config = dict(
    train_examples=45211,
    encoder_arch='vit',
    encoder_head_dim=32,
    encoder_bias='qkv',
    encoder_inner_norm=False,
    encoder_layers=16,
    encoder_positions='rope',
    norm_pix_loss=True,
    optimizer='adamw',
    beta1=0.95,
    beta2=0.999,
    steps=4600,
    batch_size=64,
    epochs=6.5,
)
Rows from block 2 of the encoder, named by matrix and row number. Each number is 128 + 24 x the weight over its row's rms, rounded and kept within 0 to 255. All counts start at 0. After the name is the row's rms in percent of the matrix's.
# qkv: attention query, key and value (stacked) (encoder.blocks.2.attn.qkv.weight, 576x192), inputs 0-191
qkv.467 085 [151 120 116 100 122 115 121 168 164 129 103  93 140 142 130 103 146 132 118 137 127 132  97 111  69 128 114 156 201 137 114 139  84 132 119  70 142 142 153 174 131 175 109 173  96 147 139 103 130 153 123 126 115 163 155 100  78 147 123 146 138 140 133 114 123  91 121 132 138 125 140 108 142 112 138 139  94 113 101 125 150 122 132 102 140 123 127 153 164 152 115 165 113  95 132 166 125 107 116 175 131 109 136 128 101  91 148 146 133  97 143 119 113 217 131 161  98  94 134 123 109 173 138 107 122 106 142 133 118 118 106  81  97 148 147 119 116 118 148 115  90 164 112 133 134 151 100 111 130 112 118 179 130 111 135 125 124 168 100 125 144  90 134 112 126 123 100 116  94  83 148 145 134 169 137 123 160 171 141 125 140 148 144 112 160 124 136 119 169 163 143 130]
qkv.468 086 [126 109  97  80 114  69 149 111 118 121  92 151 105 108 137 128 132 151 123 121 169 120 172 123 183 142  82 111 144 120 133  90 118 146 113 150 115 135 122 149 133 147 109 134 137  99 109 126 149 131 153 161 165 140 132 107  87 166 115 177  89 139 148 115 118 106 119 125 148 135 117 140 169 126 103 143 139  96 130 115  75 139  82 168  87 169 137 160 119 178 115 146 181 112 130 110 105 133 167 105 155 171 129 133 153  93 105 126 144 131 110 126 126 173 137 117 121 129 115 131 135 157 128 160 144 177 150 129 123 165 145 105 130 151 122 145 141 129 120  79 112 153 147 151 110 135 144 139 127 162 121  95 166 160  93 131 146 122 115 165 131  74 105 133 120 109 150  93 128 149 128 149 168 151 101 149 146 132 153 121 114  70 141 115 100 123 132 104 109 111 104 128]
qkv.469 081 [131 155 125 150 123 138 137 149  59 132 121 177 138 135 127 146 132 148 100 177 135 103 205 134 118 142 106 120  75 132 136 100 122 136 121 128 122 103 129 129 123 136  99 107 115 174 135 172  92 107 146 128 134 152 136  96 145 158 123 143 140 110 148 110 124 120 152 146  97 148 129 128 101 144 150 129 168 112 105 115 102  95 120  98 102 104 149 102  98 154 121 118 127 138 155 108 198 147 141 139 114 156 113 145  98 139 110 133 128 120 106 142 164 115 135 129 116 140 101 169 129 133 139 137 125 129 148 150 124 131 135 140 120 107  75 132 103 110 100 163 160 134 105 155 125 128 143 137 152 112 125 105 120 153 116  78 114 116 133 145 124 157 132 113 187 133 148 118 140 121  97 109  93 102 178 117 152 141 108 119 131 230 164 144 189 109 139 148 141 140 139 106]
qkv.470 082 [133 124 132 131 127  93 127 177 153 110 138 118 126 169 175 122 136 106 115 108 148 115 159 131 137 101 117 150 152  90 134 117 162  93 149 137 140 125 102 142 149 111 127 112 150 116 155 124 129  71 123 135 136 146  63 127 135 137 117 139 131 104 140 110  96 143 151 114 125  66 117 129 116  49 132 172 131 152 137  90 143  78 115 114 141 150 140 100 133 147 133 125 128 159 108 183 133 133 107 130 128 126 133 126 124  94 144 124 121 112 159 118 140 109 148 173 106 136 148 154 107 102 163 147 149 154 182 144 134 161 143 121  96 135 106 103 137  90 115 134 142 120 127 144  78  96  85 150 156 135  99 147 110 125  86 104 126 123 156 116 141 149  86 167 146 140 151 117 127 128 128 156 123 138  87  80 128 103 149 113 137 116 108 121 112 215 126 130 157 156 115 123]
qkv.471 110 [116 142 106 130 105 131 151 119  64 125 131 144 169 124 121 132  92 128 113 173 137 135 158 122 129 126 157 123 110  95 119 112 124 127 191 120  96 118 145 135  68 127 129 122 128  88 124 170 126 129 164 143 126 119 110 110 170 160 141 141 105 161 132 134 141  74 124 125 117  60 164 110  85 117 129 142 152 124 152 100 118  99 116 154 115 143 120 120 110 133 117 132 142 104 171 153 125 108 131 100 132 167 138  94 142 128 133 106 145  82 110 131 138 130 106 106 120 117  82 126 168 116 180  99 110 123 143 135 138  87 178 133 116  98 149 156 110 138 137 147 127 140 114 146 155 136 146 162 149 183 125  98 144 125 116 143 144  97 146 107 133 142 123 113 135 125 129 168 133 154 117 109 123  70 131 147 104 156 119 125 168 142 154 167 177  87 166 138 175 151 147 150]
qkv.472 081 [117 123 136 122 148 132 136 168  99 136 115 117 159 144 109 146  94 116 123 124 131  80 129 119  91 109 123 131 110 146 105 139 135 105 124 124  77 103  85 148 128 154 128  99 130 106 147  85 160  94 138 113 127 131 105 143 129 104 145 144 104 151 140 123 111  98 187 123 144 118 133 133 124 136 119 134 107 151 129 128 135 139  74 127 155 149 143 110 161 141 162 137 170 170  86  85 114 131 107 147 104 113  87  94 129 144  99 171  76 147 140 146 100 110 152 138 148 128 171 118 141 120 157 130 195 116 147 154 130 134 137  79 136  91 126  88  94 122 143 136  97 110  99 142 113 131 124 137 126 161  91 143 172  78 105  99 144 127 142 114 147 129 151 124 127  48 135 101 132 128 124 117  94 163 115 132 140 165  92 130  85 100 121 141 155 150 121 123  82 159 133 140]
qkv.473 098 [153 138 134 135 101 112 177 106 128 144 142 114 101 166  96 103 133 163 130 120 110 140 116 120 162 110  80 104 130  90 131 150 160 134 115 110 119 121 140 167 110 142 110 105 112 133 122  76 119  91 117 176 167 144 125 164 129  99 129 125 149 112 104 181 124 107 122 135 127 152 108 106 142  92 123 141 122 166 106 137 117 132 145 142 156 149  96 126 133 154 162 150 158 112 119 157 115  98 130 168 168  97 144 104 143 113 126 144  78 141  90 120 126 141 155 136 137  72 175 177 128 146 120 134 145 119 150 111  84 149 155 148 161 136 149 161 123 148 107 162 151  84 117 151  94 133 106 143 127 100  97 114 132 115 103  89 138 103 157 162 155 107 145 117 117  99 115 142 117 145 100 106 121 147 170  96 146 120 142 117  71 106 170 129 102 168 111 115 149 116  96 156]
qkv.474 083 [121 139 151 144 166 134 134 120 117 125  87  73 110 101 121 124 103 172 113 154  82 136 102 137 129 140  99 145 152 161 161 139 138 164  87  87 113 144 114  93 138 131 141  82 137 135 133  93 146 119 115 147  96 143 137 161 115 120 105 122 122 154  98 120 152 107 162 158 150 129 122 152 181 132 113 113 140 136 103 127 124 136 134 147 129  78 158 128 124 135 127  78 140 120 100 143 149  97 150 145 128 143 119 135 129 139 174 117 139 135 108 140 174 151  99 146 149 177 155 131  96 118 153  87 116 136 153 126 114 116 157 103 108  92 146 132 177 107 139 124  98 110 132 113 151 146 173 117 124  89 187 146 143 171 166  96  80 114 139  78 128  87 165 102 103 140 126 128 101 109 134 139 168 129 131 102 140 102 162 154 119 150 113 145 149 142 161 163 154 119 109 135]
qkv.475 089 [110 138 105 145 148 119  92 143 146 114 124 139 121 125 160 143  89 106 142  81 134 102 151 148 161  83 131 146 145 148 155 155 131  97 151 161 120 168 105 147 117 106 127  96 172 133 111 180 142 135 141 133  93 137 118 147 121  81 128 127 122 130 106 129 110 114 141 137 124 114 171 140 146 135  99 154 152 177 171 130 115 160 179  84 100 168 161 129 160  77 103 130 134 118 159 121 145 138 123 122 121 120  78 111  69 114 105 159 113 151  91 128 137 144 113  98 127 127 104 125 151 151  98  88 118 116 139  73 100 172 153 128 155  88 116 118 114 135 147 123 130  92 143 162  99 130  94  76 120 114 132 152 125 138 154 123 110  99 142 128  87 150  93 108 109 146 110 157 156  92 105  94 131 164 160 125 139 123 127 120 135 122 133 108 129 119 140 109 107 151 121  83]
qkv.476 086 [139 123 157  68  95 172 192 110 116 118 165 135 154 168 124 129 143 126 118 150 143  98 186 157 125 175 126 116  82 117 161 147 165  95 146 125 157 124 108 129 147 130 139  90 115 113 122  70 151 120 120 211 130 153 101 148 138 145 146 120  88  96 127 131 140 134 104  72 113 143 147 138 120 127 155 151 144 129 105 136  71 138 154 128  92 112 125 142 111 104 138 156 140 105 145 120 144 130 148 119 131 112 102 119 117 140 129 160  67 158 132 136  95 120 138 124 126 143 124 143 112  80 100 115 130 111 144 137 101 107 155 127 145  89 112 134 101 108 121 108 128 151 121 107  91 132 123  75 138 128  92 126 119 116 146 112 146 119 121 126 118 128  96 137 149 135 151 123 130 135 127 127 132 128 110 185 142 118 123 125 134  97 161  85 123 160  77  84 164 130 148 125]
qkv.477 086 [152 113 120 183 121 133 114 103 146 118 144 130 124 141 139  85 105 120 171 156  98 132 122  95 147 124 164 136 142 141 124 104 102 117 135 119 135 150 130 186 151 136 138 157 162 116  94  97 163 100 100 114 157 123 149 141  73 113 128 139 140 145 109 144 129 143 117 130  94 185 166 110 104 123 130 156 107 131 168 165 172  95 119 115 137 158 126 145 135 125 130 127 110 123 123 128 136  93  99  95 142 146 145  89 116 134 114 139 125  92 114  93  48 125 172 189 166 110 133 152 180 119 120 143 133 112 125 116 121  95 108 129 115 121 153 140 105 146  88 135 166 139 143 123 134  88 139 121 149 116 122 136 142 126 146 168 185 197 116 113 155 147 103 160 103 135 122 140  97 113 126 124 100 149 136 119 135  85 128 120 122 120 140 109 129 149 144  94 104 150 106 165]
qkv.478 091 [110 115 121 155 133 148 132 141 118 118  69 149 110  91  80 132 156 120  86 171 135 125 165 112 131 137  74 117 125 134 117 110 106 154 124 112 118 105  91 132 139 144 113 151 121 128 141 152  62 138 126 108  83 180 128 127 129 116  91  91 113 132 110 158 136 123 152 142 162  75 154 103 128 114 133 163 152  88 140 119 151 130  96 125 144 118 109 135 118 165 130  87 128 108 127 119 130 143 163  83 139 169 162 113 142  80 159 150 154 154 118 162 173 125 119 116 105  96 123 125 130 145 128 132  78 150 130 142 134 109 118 162 169  84  98  84 140 144 139 135 128 117 135 123 139  85 118 130 113 122 159 162 140 104  94  97 111 115 144 151 160 144 146 108 144 128 124 155 137 128 124 101  85 101 124 146 125 117 157 185 135 159 139 132 141 165  99 152 120 155  93 150]
qkv.479 081 [167 155  94 176 132 149 120 142 137 138  93 126 120 154 130 116  79  95 128 155 150 138 149  57 118 145 104 117 137 148 108 115 156 122 124 132 143 113 147  90 108 122 142 132 119 124 157 117 135 174  80 159 131 147 121  80 135 122 115 123 137 121 159 103 101  94  88 124 105 162  97  78 144 125 159 106 133  96 138 148 136 152 125 109 114 152 122 140 118 125 117 137 131 107 174 128 125  97 166 145 150 121 116 106 113 109  99 160 138 128 114 131 101 181 100 104 134 147  99  93  97 129  91 140 132 125 151 115 147 107 111 115 125 116 147 160 135 140 140 108 146 113 121 104 100 109 103 109 142 154 106  97 145 132 121 151 127 143  98 118 113 164 109 122 182  90 162 125  96 124 146 146 178 170 157 128 161 172 111 165  98  83 113 133 149  90  76 101 105  95 120 119]
qkv.480 104 [130 171 109 140 149 102 120 141 155 130 125  96  94 141  96 125 130 179 126 169  85 127  84 104 131 105 173 118 117 152 111 151 165 116  78 127 131 109 130 161 158 126  98 120 113 112 106 143 135 115 105 109 131 137 136 130 144  90 136 144 156 114 109 109  89 121  91 136 116 141  95 150 149 143 120 109 132  74 115 113 150 146 157 125 143  85 103 153 111 115 130 134 137  43 114 145 133  49 113 166 184  64 172 128 109 139 153 125 123 153 105 134 124 105 130 122 111 145 122 121  86  89 124 181 140 120 133 145  92 180 121 120 123 113 114 108 115 108 139 133 134 124 113 120 142 114  78 114 117  75 125 121 127 125 147 120 112 137 130 158 148 124 110 119 121 120 135 120 115 121 119 190 173 146 130  85 107 123 122 136 148 132 124 131 156 159 141 118 131 142 138 140]
qkv.481 080 [160 112 102 110 114 119 142  97 139 107 142 143 164 186 137 100 134 146 131 101 129 160 118  70 117 110 142 147  87 118 144 137 114 121 102 116 135 165 112 176 115 128 118 127 140 128 126 146 110 150 148 159 100 109 105 138 128 136 123  98 122 117 151 104 108 127 136 108 126 115  80 134 134 106 116 137 155  79 144 123 157 154 149  98 135 126 144 114 170 126 128 109  95 173 115 168 154 131 106 121 126 144 130 111 116 171 139 179 146 115 121 127 110 119 128 172 120 104 111 126  99  94 117  85 168  97 129 117 127 135 116 130 190 125 159 149 162 158 113 133  84 144 107 135 145 122 124 200 168 134 124 100 115 155 145 119 160 126 122 104 111 122 194 140 118 170 100 108  98 122 172 141 126  99 108 131  98 121 146 175  90 128 167 108 125 116 137 149 123 159 181 107]
qkv.482 107 [ 92 112 123 116 122 122 174 128 114 118 106 116 122  93 120 150 106 133 113 118 116 100 180 155 133 175 124 117 103  84 139 103 122 161 143 139 100 112 150 128  85 148 122 151 126 114 124 129 137 149 136 139 112 132 128 134 147 130 142 115 120 141 156 177 174 121 140 162 138 117 104 112 126 115 134 105 186 133 167 108  88  96 137 140 110 144 116  97 116  96 154 129 138 106 128 152 108 213 177  94 123 123 129 133 112 110 132 111 173 123 113 140 155 132 162 112 105 125 103 157 183 162 155 183 138 136 128 165 157 112 149 124 109 138 111 121 134 139 105 129  94 131 135 142  88 146 139 136 137 137 139  66  98 143 115 132 157 120 176  97 131 120 135 111 147 130 128 176  99 167 119  75 160 167 144 153  88 138 143 121 116 157 177 134 153 142 131 153 140 121 105 117]
qkv.483 080 [134 122 119 142 125 114 148 117 171 152 172 143  99 171  96 157 121 107 140 107 152 126 107  90  94 119 126 169 150 110  80 124 120 107 100  96 189 130 125 117 162 139 140 132 117 135 164 148 126 109  98 139  94 119 165 137 118 160 118 113 106 115 138 122 113 167 106 163 116 164 111 123 126 149 135 123 123 145 149 138 142 108 118  86 108 110 111 111 174 106 124 106 156 101 163 139 154 170 189 102 188  84 128 131 142 130 131  91 147 118 113 133 124 142 126 107 164 150 116 125 124 157 108 125  80 133 113 129 128 102 154 150 138 103 111 124 128 102 143  82 140 174 177 149 115 177 114 113 158 125 147 160 140 129  98 144 117 178 140  95 113 142 117  90 149 117 127 111 159 130 162 145 120  84 144 131  87 138 150  92 139  89 115  94 134 136 134 119 144 121 111 162]
qkv.484 093 [134 103 154 105 142 118 147 123  92 102  89 135 113 135  98  92 105 101 126 147 128 131 172 135 107 166 124 117 114  72 167 116 139 160  98 127 108 106 114 149 141 136  92 134 122 149 155 109 137 132 114 138 172 111 130 126 132 154 133  95 159 145  71 107 148 116 140 118 126 133  97 132 120 122 123  90 158 104 131 124  75 157 122 133 118 139 100 132 122 116 110 144 138 161  98 112 114 159 144  88 139 128 158 139  87  84 143 157 205 123 109 134 161 125 154 164  96 116 139 147 162 141 120 154 143  95 179 104 111 116 104  73 120 177 126  79 121 161 137 125 129 113 137 104 119 121 143 162 155 123 105 104 140 107 110 184 141 132 106 152 160 119  93 119 142  91 130 159 101 149 128 102 105  96 124  97 119 122 132 146 143 192 121 143 126 109 150 132 135 100 145 121]
qkv.485 083 [116  79 154 127 126 152 117 107  91 101 116 135 122 147 124 106 115  98 134  83 122 115 172 176 154 146 147  86  92 102 152  79 108  86 141  98 125 134 145 143  80 148 122  95 101 107 148 144 108 141 136 158 114  98 104 101 115 192 106 135 131 145 156 122 152 117  86 125  91  94 143 124 130 148 148 148 167 157 104 104  92 108 113 132 113 154 116 169 109 117 144 141  90 154 135 215 148 142 126 117 137 130 119 130 149 118 129 112 138  90 122 107 129 168 148 113 130 146  91 107 150 139 122 145  95 150 119 127 124 103 116 132 159 139 114 141 138 196 104 130 104 154 147 128 118 111 148 113 109 174 113 124 106 134 119 126 119  55 120 142  86 131 149 135 163 113 127 137 131 128 154 117 105 133 108 110  81 143 142 150 128 105 145 151 127 160 155 122 143 104 131 140]
qkv.486 085 [124 108 120 165 133 158 161 134 130 135 157 142 139 172 139 113 121 148 124 131  89 109 122 134 142 134 162 124 119 132 108 149 147 132 111 117 138 111 136 138  99 114 145 127 143 143 104  89 129 142 106 161 127 105 136 102 104 132  74 122 111 153 141 106 145 142 134 144 118  79  89 105 146 100 122 136 131 138 156 162 120 146 110 114 185 123 124 143  94 171  92 103  96 123 146 112 131 124 106 125 125 121 158  92 131 113 139 188 156 154  99 181 125 137 135 153 104  69 184 120 122 164 153 134 133 150 125 139 161  99 166 116 111 149 146 112 115 142  87 182  91 129 135 104 145  90 113 145 124 126 141 124 156 160 172 104  81  80 145 117 160 142 121  77  95 114 130  79 146 136 173 104  88  89 122 118 161 150 129 132 116 157 142 143 119 127  91 131 150 113 107 131]
qkv.487 082 [107 127 167 144 152 137 183 117 120 147 147 101  69 137 117  70 125 127 144 114 113 131 110 111  83 155 103 142 113 158 141 161 114 112 126 141  69 126 126 134 156 131 118 173 127 130 182 141 107 122 107 116 145 116 119 142 118 119 141 122 104 112 107 140 127 145 133 109 127 130 153 132 152 147 126 156 122 154 117 101 153 131 115 104 147 118 154 173 158 136 133 121 116 163 138  93 115 150 131 162 170 137 128 135 116 128 189 135 163 132 128 173 137  74 100 143 149 129 145 119 131 107 148 158 103 152 100 135 128 130 110 150 116  91  98 142 100 130 110 133 153 124 147 145 141 137 108 107  87 122 108 103 156 147  98  98  84 111 150 153  81  64 159 144 113 130 165 107  90 136 106 174 157  98 112 107 138 179 168 124 150 155 122 145 110 155 156 142  96 107 110  98]
qkv.488 111 [152 148 137 155 167 177 128 108 147 108 106  87 100 131 101 125 163 123 117 149  96 176  89 109 107 124 131 138 111  97 151 113 153 109  74  91 175 118 160 156 169 156  75 165  86 135  99  88 128 136 131 139 148 172 135 128 127 130 129 130 146 137 106 110  90 133  83 125 113 159 136 142 123  70 119 138 132 106  97 133 132 109 139 138 164 100 115 149 133 133 151 113 149 135 124  93 114  90 143 160 149 113 127 113  97 193 154  95 118 136 147 116 125 120 155 130 110 117 121 126  98 111  92 160 135 126 129 141 150 135 107  88 110 132 156 122 150 126 176 136 150 105 117  91 103 102 115 123 130  92 116 130 130  88 148 142  90 144 154 125 170 145 114 132 158 142 113 135  91 108 119 197 145 116 140  90 120 134 140 141  98 143 136 129 151 173 125 127 123 127 106 153]
qkv.489 089 [119 137 143 144 110 140 125 119 144 166 112 104 115 152 113 129 104 113 123 130 115 149 114 133 135 119 133 132 133 123 136 115 152 156 132 115 151 130 172 125 140 125 163 139 102 155 145  78 192  66 132  89 188 114 140 127  95 154 155 141 165 115 105 140 161 128 135 121 136 128 111 122  95 133 123 163  94  92 151 138 114 130 144 109 128 138 112 113 147 148 151  93 133 125  99  86 126  85 108 110 121 177 109 123 121  98 123 202 108 109  99 113 135  95 144 137 122 110 188 135 120 158 141 194 129 159 130 117 120 131 143 125  95 174 137 108 143 178 122 101 143 141 102 132 131 105 164 137  67 156 119 123 161 111 137 144 109 135  81 171 155  74 118 128 152 135 138 119  92 113 159 148 166 128 111 125 153 103 143 139 123 126 131 171  98 125 160 107 120 128 114 129]
qkv.490 092 [124 140 132  94 118 156 154 111 139 114 108  97 121 126 116 122 182 142 139 169 107 135  97 165 120 116 176 141  92 143 145 130 131 108  93 127 178 165 169 121 186 155 152 123 152 124  85 117 155  76 102 111 128 127 128 150 137 115 134 131 160 103 128 124  97  96 142 132 133 121 134 126 136 147 130 114 148 122 142 133 141 135 104 153 119 104 155 152 142 102 113  98 145 152 115 133 127  66 127 158 154 106 160 132 123 134 135 190 110  84 135 152  97  96 129 142  95 106 149 148 111 108  98 126 168  82  93 128 119 166 106  98 103 161 120 150 114 143 142  75 132 118 116 127 163 125 147 108 136 109 113 147 127 105 158 145 120  96 140 131 166 112 116 118 114 152 119 135  85 102 136 187 137 205 117  87 123 157 122 115 132 101 135  99 135 147 144 115 101 137 126  95]
qkv.491 088 [160 112 122 107 112  83 105 132 141 101 117 152  95 145 114 127 136 105 121 125 130 119 149 112 113  69 172 158  99 161  94 161  91 136  85 154 113 123  95 130 139  97 129  83 135 101 159 137 139 151 121 101 147 100 136 114 110 181 136 133 165  96 123 154 133 180 109 105  96 163 147 172  96 144 143 120 103 121  90 127 130 123 116 138 111 141 138 135 108 155 118 120 123 124 127 109  72 120  98 122 117  73 111 150 114 145 101 144 146 137  90  90 117 106 139 143  86  86 120 104 170 163 126 153 158  95 117 133 114 114 127 123 163 144 159 190 133  87 121 140 123 100 144 144 134 146 101 150 116 155  95 134 135 120 102  96 111 192 112 112 108 109 125 163 122 105 114 120 125 114 101 141 153 126 126 124 172  94 125 136 119 115 128 107 102 180 144 121 132 154 125 131]
qkv.492 084 [164 170 108 127 109  98 117 126 140 149 151  99 115 132 102 130 137 123 157 149 128 114  92 159 174 134 136 142 149 114 128  93 124 167 114 123 163  94 119 154 111 152 122 158 118 121 116 131 206 164 146  63 127 162 120 133 118 117 140 132 130 158 134 131 125 106 151  90 128 175 101 149 125 166 116  89 126 140 110 138 101 138 140 145 117 139 128  97 129 132 111 110 116 107  97 124 114 120 126 138 124 172 144 114 142 155 123  93 158 126 149 167 131  94 154 132 161 114 137 157 118 164 151 123 126 127 134 131 104 140 135 140 133 161 121 108 156 146 137  94 115 149 141  90 136 132 104 144 151 157  89 162 165 140 141  66 133  53 120 151 117 126 162 116  51 117 110  88 119 148 150 142 163 129 136 142 164 113 105 138 134  98  85 130 134 176 137 112 146 153 107 149]
qkv.493 101 [119 122 168 172 111 124 163 170 155 168  96 131 148 148 132 122 134 135 157 129 120 148 157 137 105 160 115 123 157 113 121 111 100 114 161 122 111 106 113 122 122 158  78 154 124 133 151 169  83 130 127 164 138 188  98 129 134 135 101 132 142 143 125  94 163 115 179 179 158 155 160 133 133  79 129 148 159 154 152 131 136 117 128 121 105 147 114 125 112  94 152 121 123 114 147 176 140 177 147 120 140 135 111 119 115  84 136 111 177 162 183 154 134 137 139 107 118 127 114 174 147 118 125 134 156 166 114 183 141 122  99 123 159  78 118 115  88 113 112 154 111 112 118 125 145 141  94 140 142 101 171  89  97 168 142 154 150 114 144 104 118 150 136 107 176 109 141 132 117 156  91 109 131 139 132 114 116 146 153 136 126 152 153 122 155  96 123 153 125 111 130 113]
qkv.494 084 [ 84 106 121 120 164  90  72 143 153 137 158 158 136 159 168 120 106 130 123 146 131 139 132 151 123 124  96 135  96  89  97 141 142 156  97 148 113 165 100 137 121 117 130  55 112 141 125 135 160 136 106 139 113 115 124 131 130 104 118 110  79 110 132 112 156 101 111 124 147 161 140 115 121  96 152 103 127  83 184 140 123 106 115 120 161  97 145 125 135  97 121 131 137 173  91 133 165  94 108 115  96 141  99 136 133 129 128  99 136 138 117 131 100 167 117 186  85 101 136 102 135 145 148 135 123 125 128 130 119 122 145 108 110 119 138 143 122 137  92 122 135 132 138 111 148 150 154 154 154  89  53 107 127 113 143 105 123 191 108 119 135 101 152  84 103 104  93 104 112 115 165 124 136 125 119 115  92 136 125 163 136 131 130 117 100 115 145 126 109  81 185 159]
qkv.495 098 [121  83 146 138  93 143 157 137 123 130 160 167 133 142  97 115 112 130 177 110 142 124 182 140 135 148  91 161 135 114 160 127 163 133  92 122 116 117 123 151 128 153 168 114 165 124 140 150  71 152 101 106 110  93  80 109  93 185 130 131 134  94 104 115 132 138  85  95 134 128 139 121 137 148 142 166 140 158 133 117 114  82 131 106 149 152 130 103 133 131 113 121  98 147 133 160 149 136 105  95  95  73 100 118  96 115 103 114 135 114 127 106 142 135 140 131 132 130 126 135 170 151 152 126 127 133 132 137 136 139 132 125 128 128 128 129 121 134 152 121 153 135 123 143 135 185 140 153 125 106 138 141 135  95 154  98 179 179 135 131  83  92 153 132 138 118 133 122 104 137 100  86 124 105 120 198 157  97 171 113 145  94 155 139 151 182  91 133 156 132  97 111]
qkv.496 080 [106 136 169 138 143 155 123 124 128 136 101 134 114 124 118 142 169 114 115 124 192 107 143 124 119 148 110 120 130 168 141  87  91 132 109  96 162 110 106 116 126 165 114 118 112 102 117 159 122 133 135  75 132 131 125 131 179 124 134 102  97 144 112 157 132 111 165 107  96 165 129  89 122 115  90 167 153 133 114 135  89 111 154 116 102 138 112 161 119 150 152 129 191 101 128 107 130 116 153 138 149 145 124 117 141 148 162 128 139 128 127 145 142 134 127  45 131 133 128  93 120 153 103 148 150 136 128 135  86 112 114 116 137 110 131  77 101 151 118 152 166  85 109 163 134 141 118 111 115 159 142 148 120 100 153 164 130  96 126 131 104 108 114 119 154 144 162 163  92 177 100 145  76  96 124 113 117  98 182  88 139 159 104 139 125 118 145 118 119 120 155  93]
qkv.497 093 [102 133 167 114 114 170  83 119 117 151 115 140 153 126 111 113 122 115 108  99 107 130 144 146 129 183  86 162 102 140 149 105  90 146 161 106 117 124 117 147 153 152 137 136 167 129 140 114 156  94 148  89 111 132 114 117 102 102 126 105  89 125 118 141 127 117 120 138 122  67 116 134 100 100 131 140 178 155 136 146 120 150 131  88 150 149 136  95  96 107 137 116 153 173 127 130 161 140 126  74 133 125 129 131 106 134  99 141 117 122 143 197 145 127 132 147 128 116 114 110 132 152 145  94 155 145 175 124 100 120 153 154 144 136 107 103 150 112  93 153  93 134 158 114 109 121 133 163  78 168 121 119 117 122 132 124 115 148 167 139 145 120 142 112 162 137 162 129 116  99 125  43 134 111 147 146 118 110 161 138 160 183 117 135 137 115 148 183 152 105 115  96]
qkv.498 085 [125 190 138 121 172 127  60 137 133 131 144 105 133 138 170 162 134  74 142 120 126 119 154 122 140 143 123 130 109 119  85 157 114 120 148  62  68 154 128 143 104 131 156 151 139 111 139 167 141  82 121 141  93 157 141 124 129 130 114  97 133 117 124 126 140 132 133 103 144 110  97 143 142 157 153  94 120 163 121 158  81 174 104 146 135 132 107 102 103 157 129 150 122 131 134 105 105 162 112 126 120 112 102 151 167  68 125  96 106  74 114 116 115 142 105 123 129 134 128 141 153 139 138 112 132 131  69 148 151 136 150 166 107 131 126 124 109 161 123 156 130  62 117 147 118 157 148 129 144 146 147 146 145 113 127  82 110 163 152 137 152 101 134  93 140 149 104 139 139 132 135 145 101  74 150 144 129  87 101 162 163 119 116 121 104 126 132 126 118 133 133 101]
qkv.499 080 [117 121 147 137 125 125 116 111  94 113 150 138 126 118 118 143 101 122 142 154  87 115 156 154 149 157 112 122 157 103 104 114 131 140 114 113 137 144 104 126 137 111 118  97 161 148 149 152 114  93  93 102 110 123 129 170 163 117 117 124 137 106 135  97  79 147 118 176 171 149 126 109 145  90  89 130 156 126 137  93 121 143 121 100 149 132 145 117 137  67 141 122 141 142 115 118 151 133 151 135 101 149 120 113 139 141 112 140 167 115 108 140  88 141 104 100 139 102 123 139 129 139 148  78 106 111 146  94 122 104 173 132 225 120  59 173 137 103 100 146  92 144 105 124 115 155 127 126  98 125 142 129  95 139 171  74 150 127 189 100 141 103 123 111 110 116  97 104 178 174 153 126 105 123 157 135 105 109 128  99 112 136 132 115 113 107 124 138 149 128 100 135]
qkv.500 079 [106 156 128  86 125 135 143 116 164 151 108 155 128 110  88 133 131 136 167 157 119  94 110 105 121 110 127 132  95 111 131 147 132 109 135 114  89 126  80  91 199 162 138 112 164 154 138  98  65  70 107  92 128 123 142 155 137  84 119 110 144 112 110  84 132  84 163  92 116 117 141  94 121 148 137 140 197 128 119  89 118 126 142 133 130 105 121 138  78 126 147  89 107  96 147 143 141 171 129 114 143 121  92 179 106 109 124 146 120 136 134 138 143 131 114 167 154 114 124 114 146 120  95  99 142 142 121 134 181 166 125 124 130 144  95 138 144 138 134 108 135 118 123 139 154 152 117 100  87 130 165 121 174 149 121 137 142 164 125 103 125 116 125 140  69 152 123 112 141 121 130 143  86 113 121 145 147 128 147 150 133 122 131  98 102 145 135 122 118 173 125  94]
qkv.501 099 [125 118 116 110 121  74 126 102 135 158 148 135  91 115 133 127 124 117 115 103 177 113 112 104 133 139 141 113 110 170 110 151 173 152 120 169 154 153 145 148 103 158 152  92  86 116 105  90 100 115 135 144 150 111 134 161 101 148 134 153 145  92 134 125 105 135  73  88 124 104 102 130 119 160 124 127 141 128 106 107 173 114 171 161  96 127  94 123 175 144 119 107 152 149 102 161 111 121 124 119 128 171 149 117 132 134 133 170 103 134  75 135 124 136 173 130 164  99 111 173 115 143 128 121 140 125 168  99 101  97  88  96 105 148 170 151 145 149 119 131 140 146 146 129 123 129 137 108 140 114 104 112 155 114 116 128 139 106 153 151 112  87 148 139  70 116 107 142 115 126 100 150 144 132 100  96 137 172 149 127 110  68 113 150 114 117 131  80  83 144 135 127]
qkv.502 080 [ 88 177 128 134 136 117 109 109 117  86  97 113 109 136 128 115 141 137 140 143 114 122 118 105 154 120 117  99 130 151 136 154 187 129 112 141 149 122 101 137 158 106 112 143 182 116 130 111 136 177 105 139 163 118 111 157 127 116 134 124 145 132  98  54 139 125  72 121 155 172 102  94 146 146 123 122 107 133 117 133 112 165 147 161 164 164 169  90 125 120 125 137 140 117 155 105 134 136 101 158 121  93 118 160 149 137 123 115 149  86 144 139 127 135 100 132 137 146 125 115 131 121 109  95 116 168 126 139 128 161  91 141 100 122 105 140 186 108 173 137 153  91 136 161 171 163 142 138 114 119 139 138 157  84 127  97 131 133  95 146 106 141 105  79 124 108 131 114 122 132 131 128 138 170 101 108 172 112 128 153  70 131  97 136  94 155 145 147  93 104 156  95]
qkv.503 076 [125 131 138 103 138 119 150 112 144 113 121 133 148 140 137  88 170 145 156  98 163 146 163 166 110 165 114  89 138 124 142 126 123 128 116 125 128 151 154 138 108  69 104 143 113 140 168  96 102 135 166  83 109 172 156 154 109 161 112 118 136 114 124 161 150 119 111 125 145 110 148 126 157 128 138 128 122  97 142 125 126 128 179  84  99 145 123 107 121 104 131 132 113 100 124  91 136  96 167  98  67 116 151 107 155 147 108 151 116 125 126 111 134 124 150 149 143 141 124 134 143 128 107  94 137 115 125 116 103 148 168 116 124 117 121 154 141 136 103 140  96 108 115 118 103 117 129 137 137 148 135  98 147 104 141 151 158  89 103  60 189 120 148 141 151 105 144  87 123 142 151 106 140 121 139 104 133  60 109  97 133 108 117 221 162 109 103 129 128 149 152 149]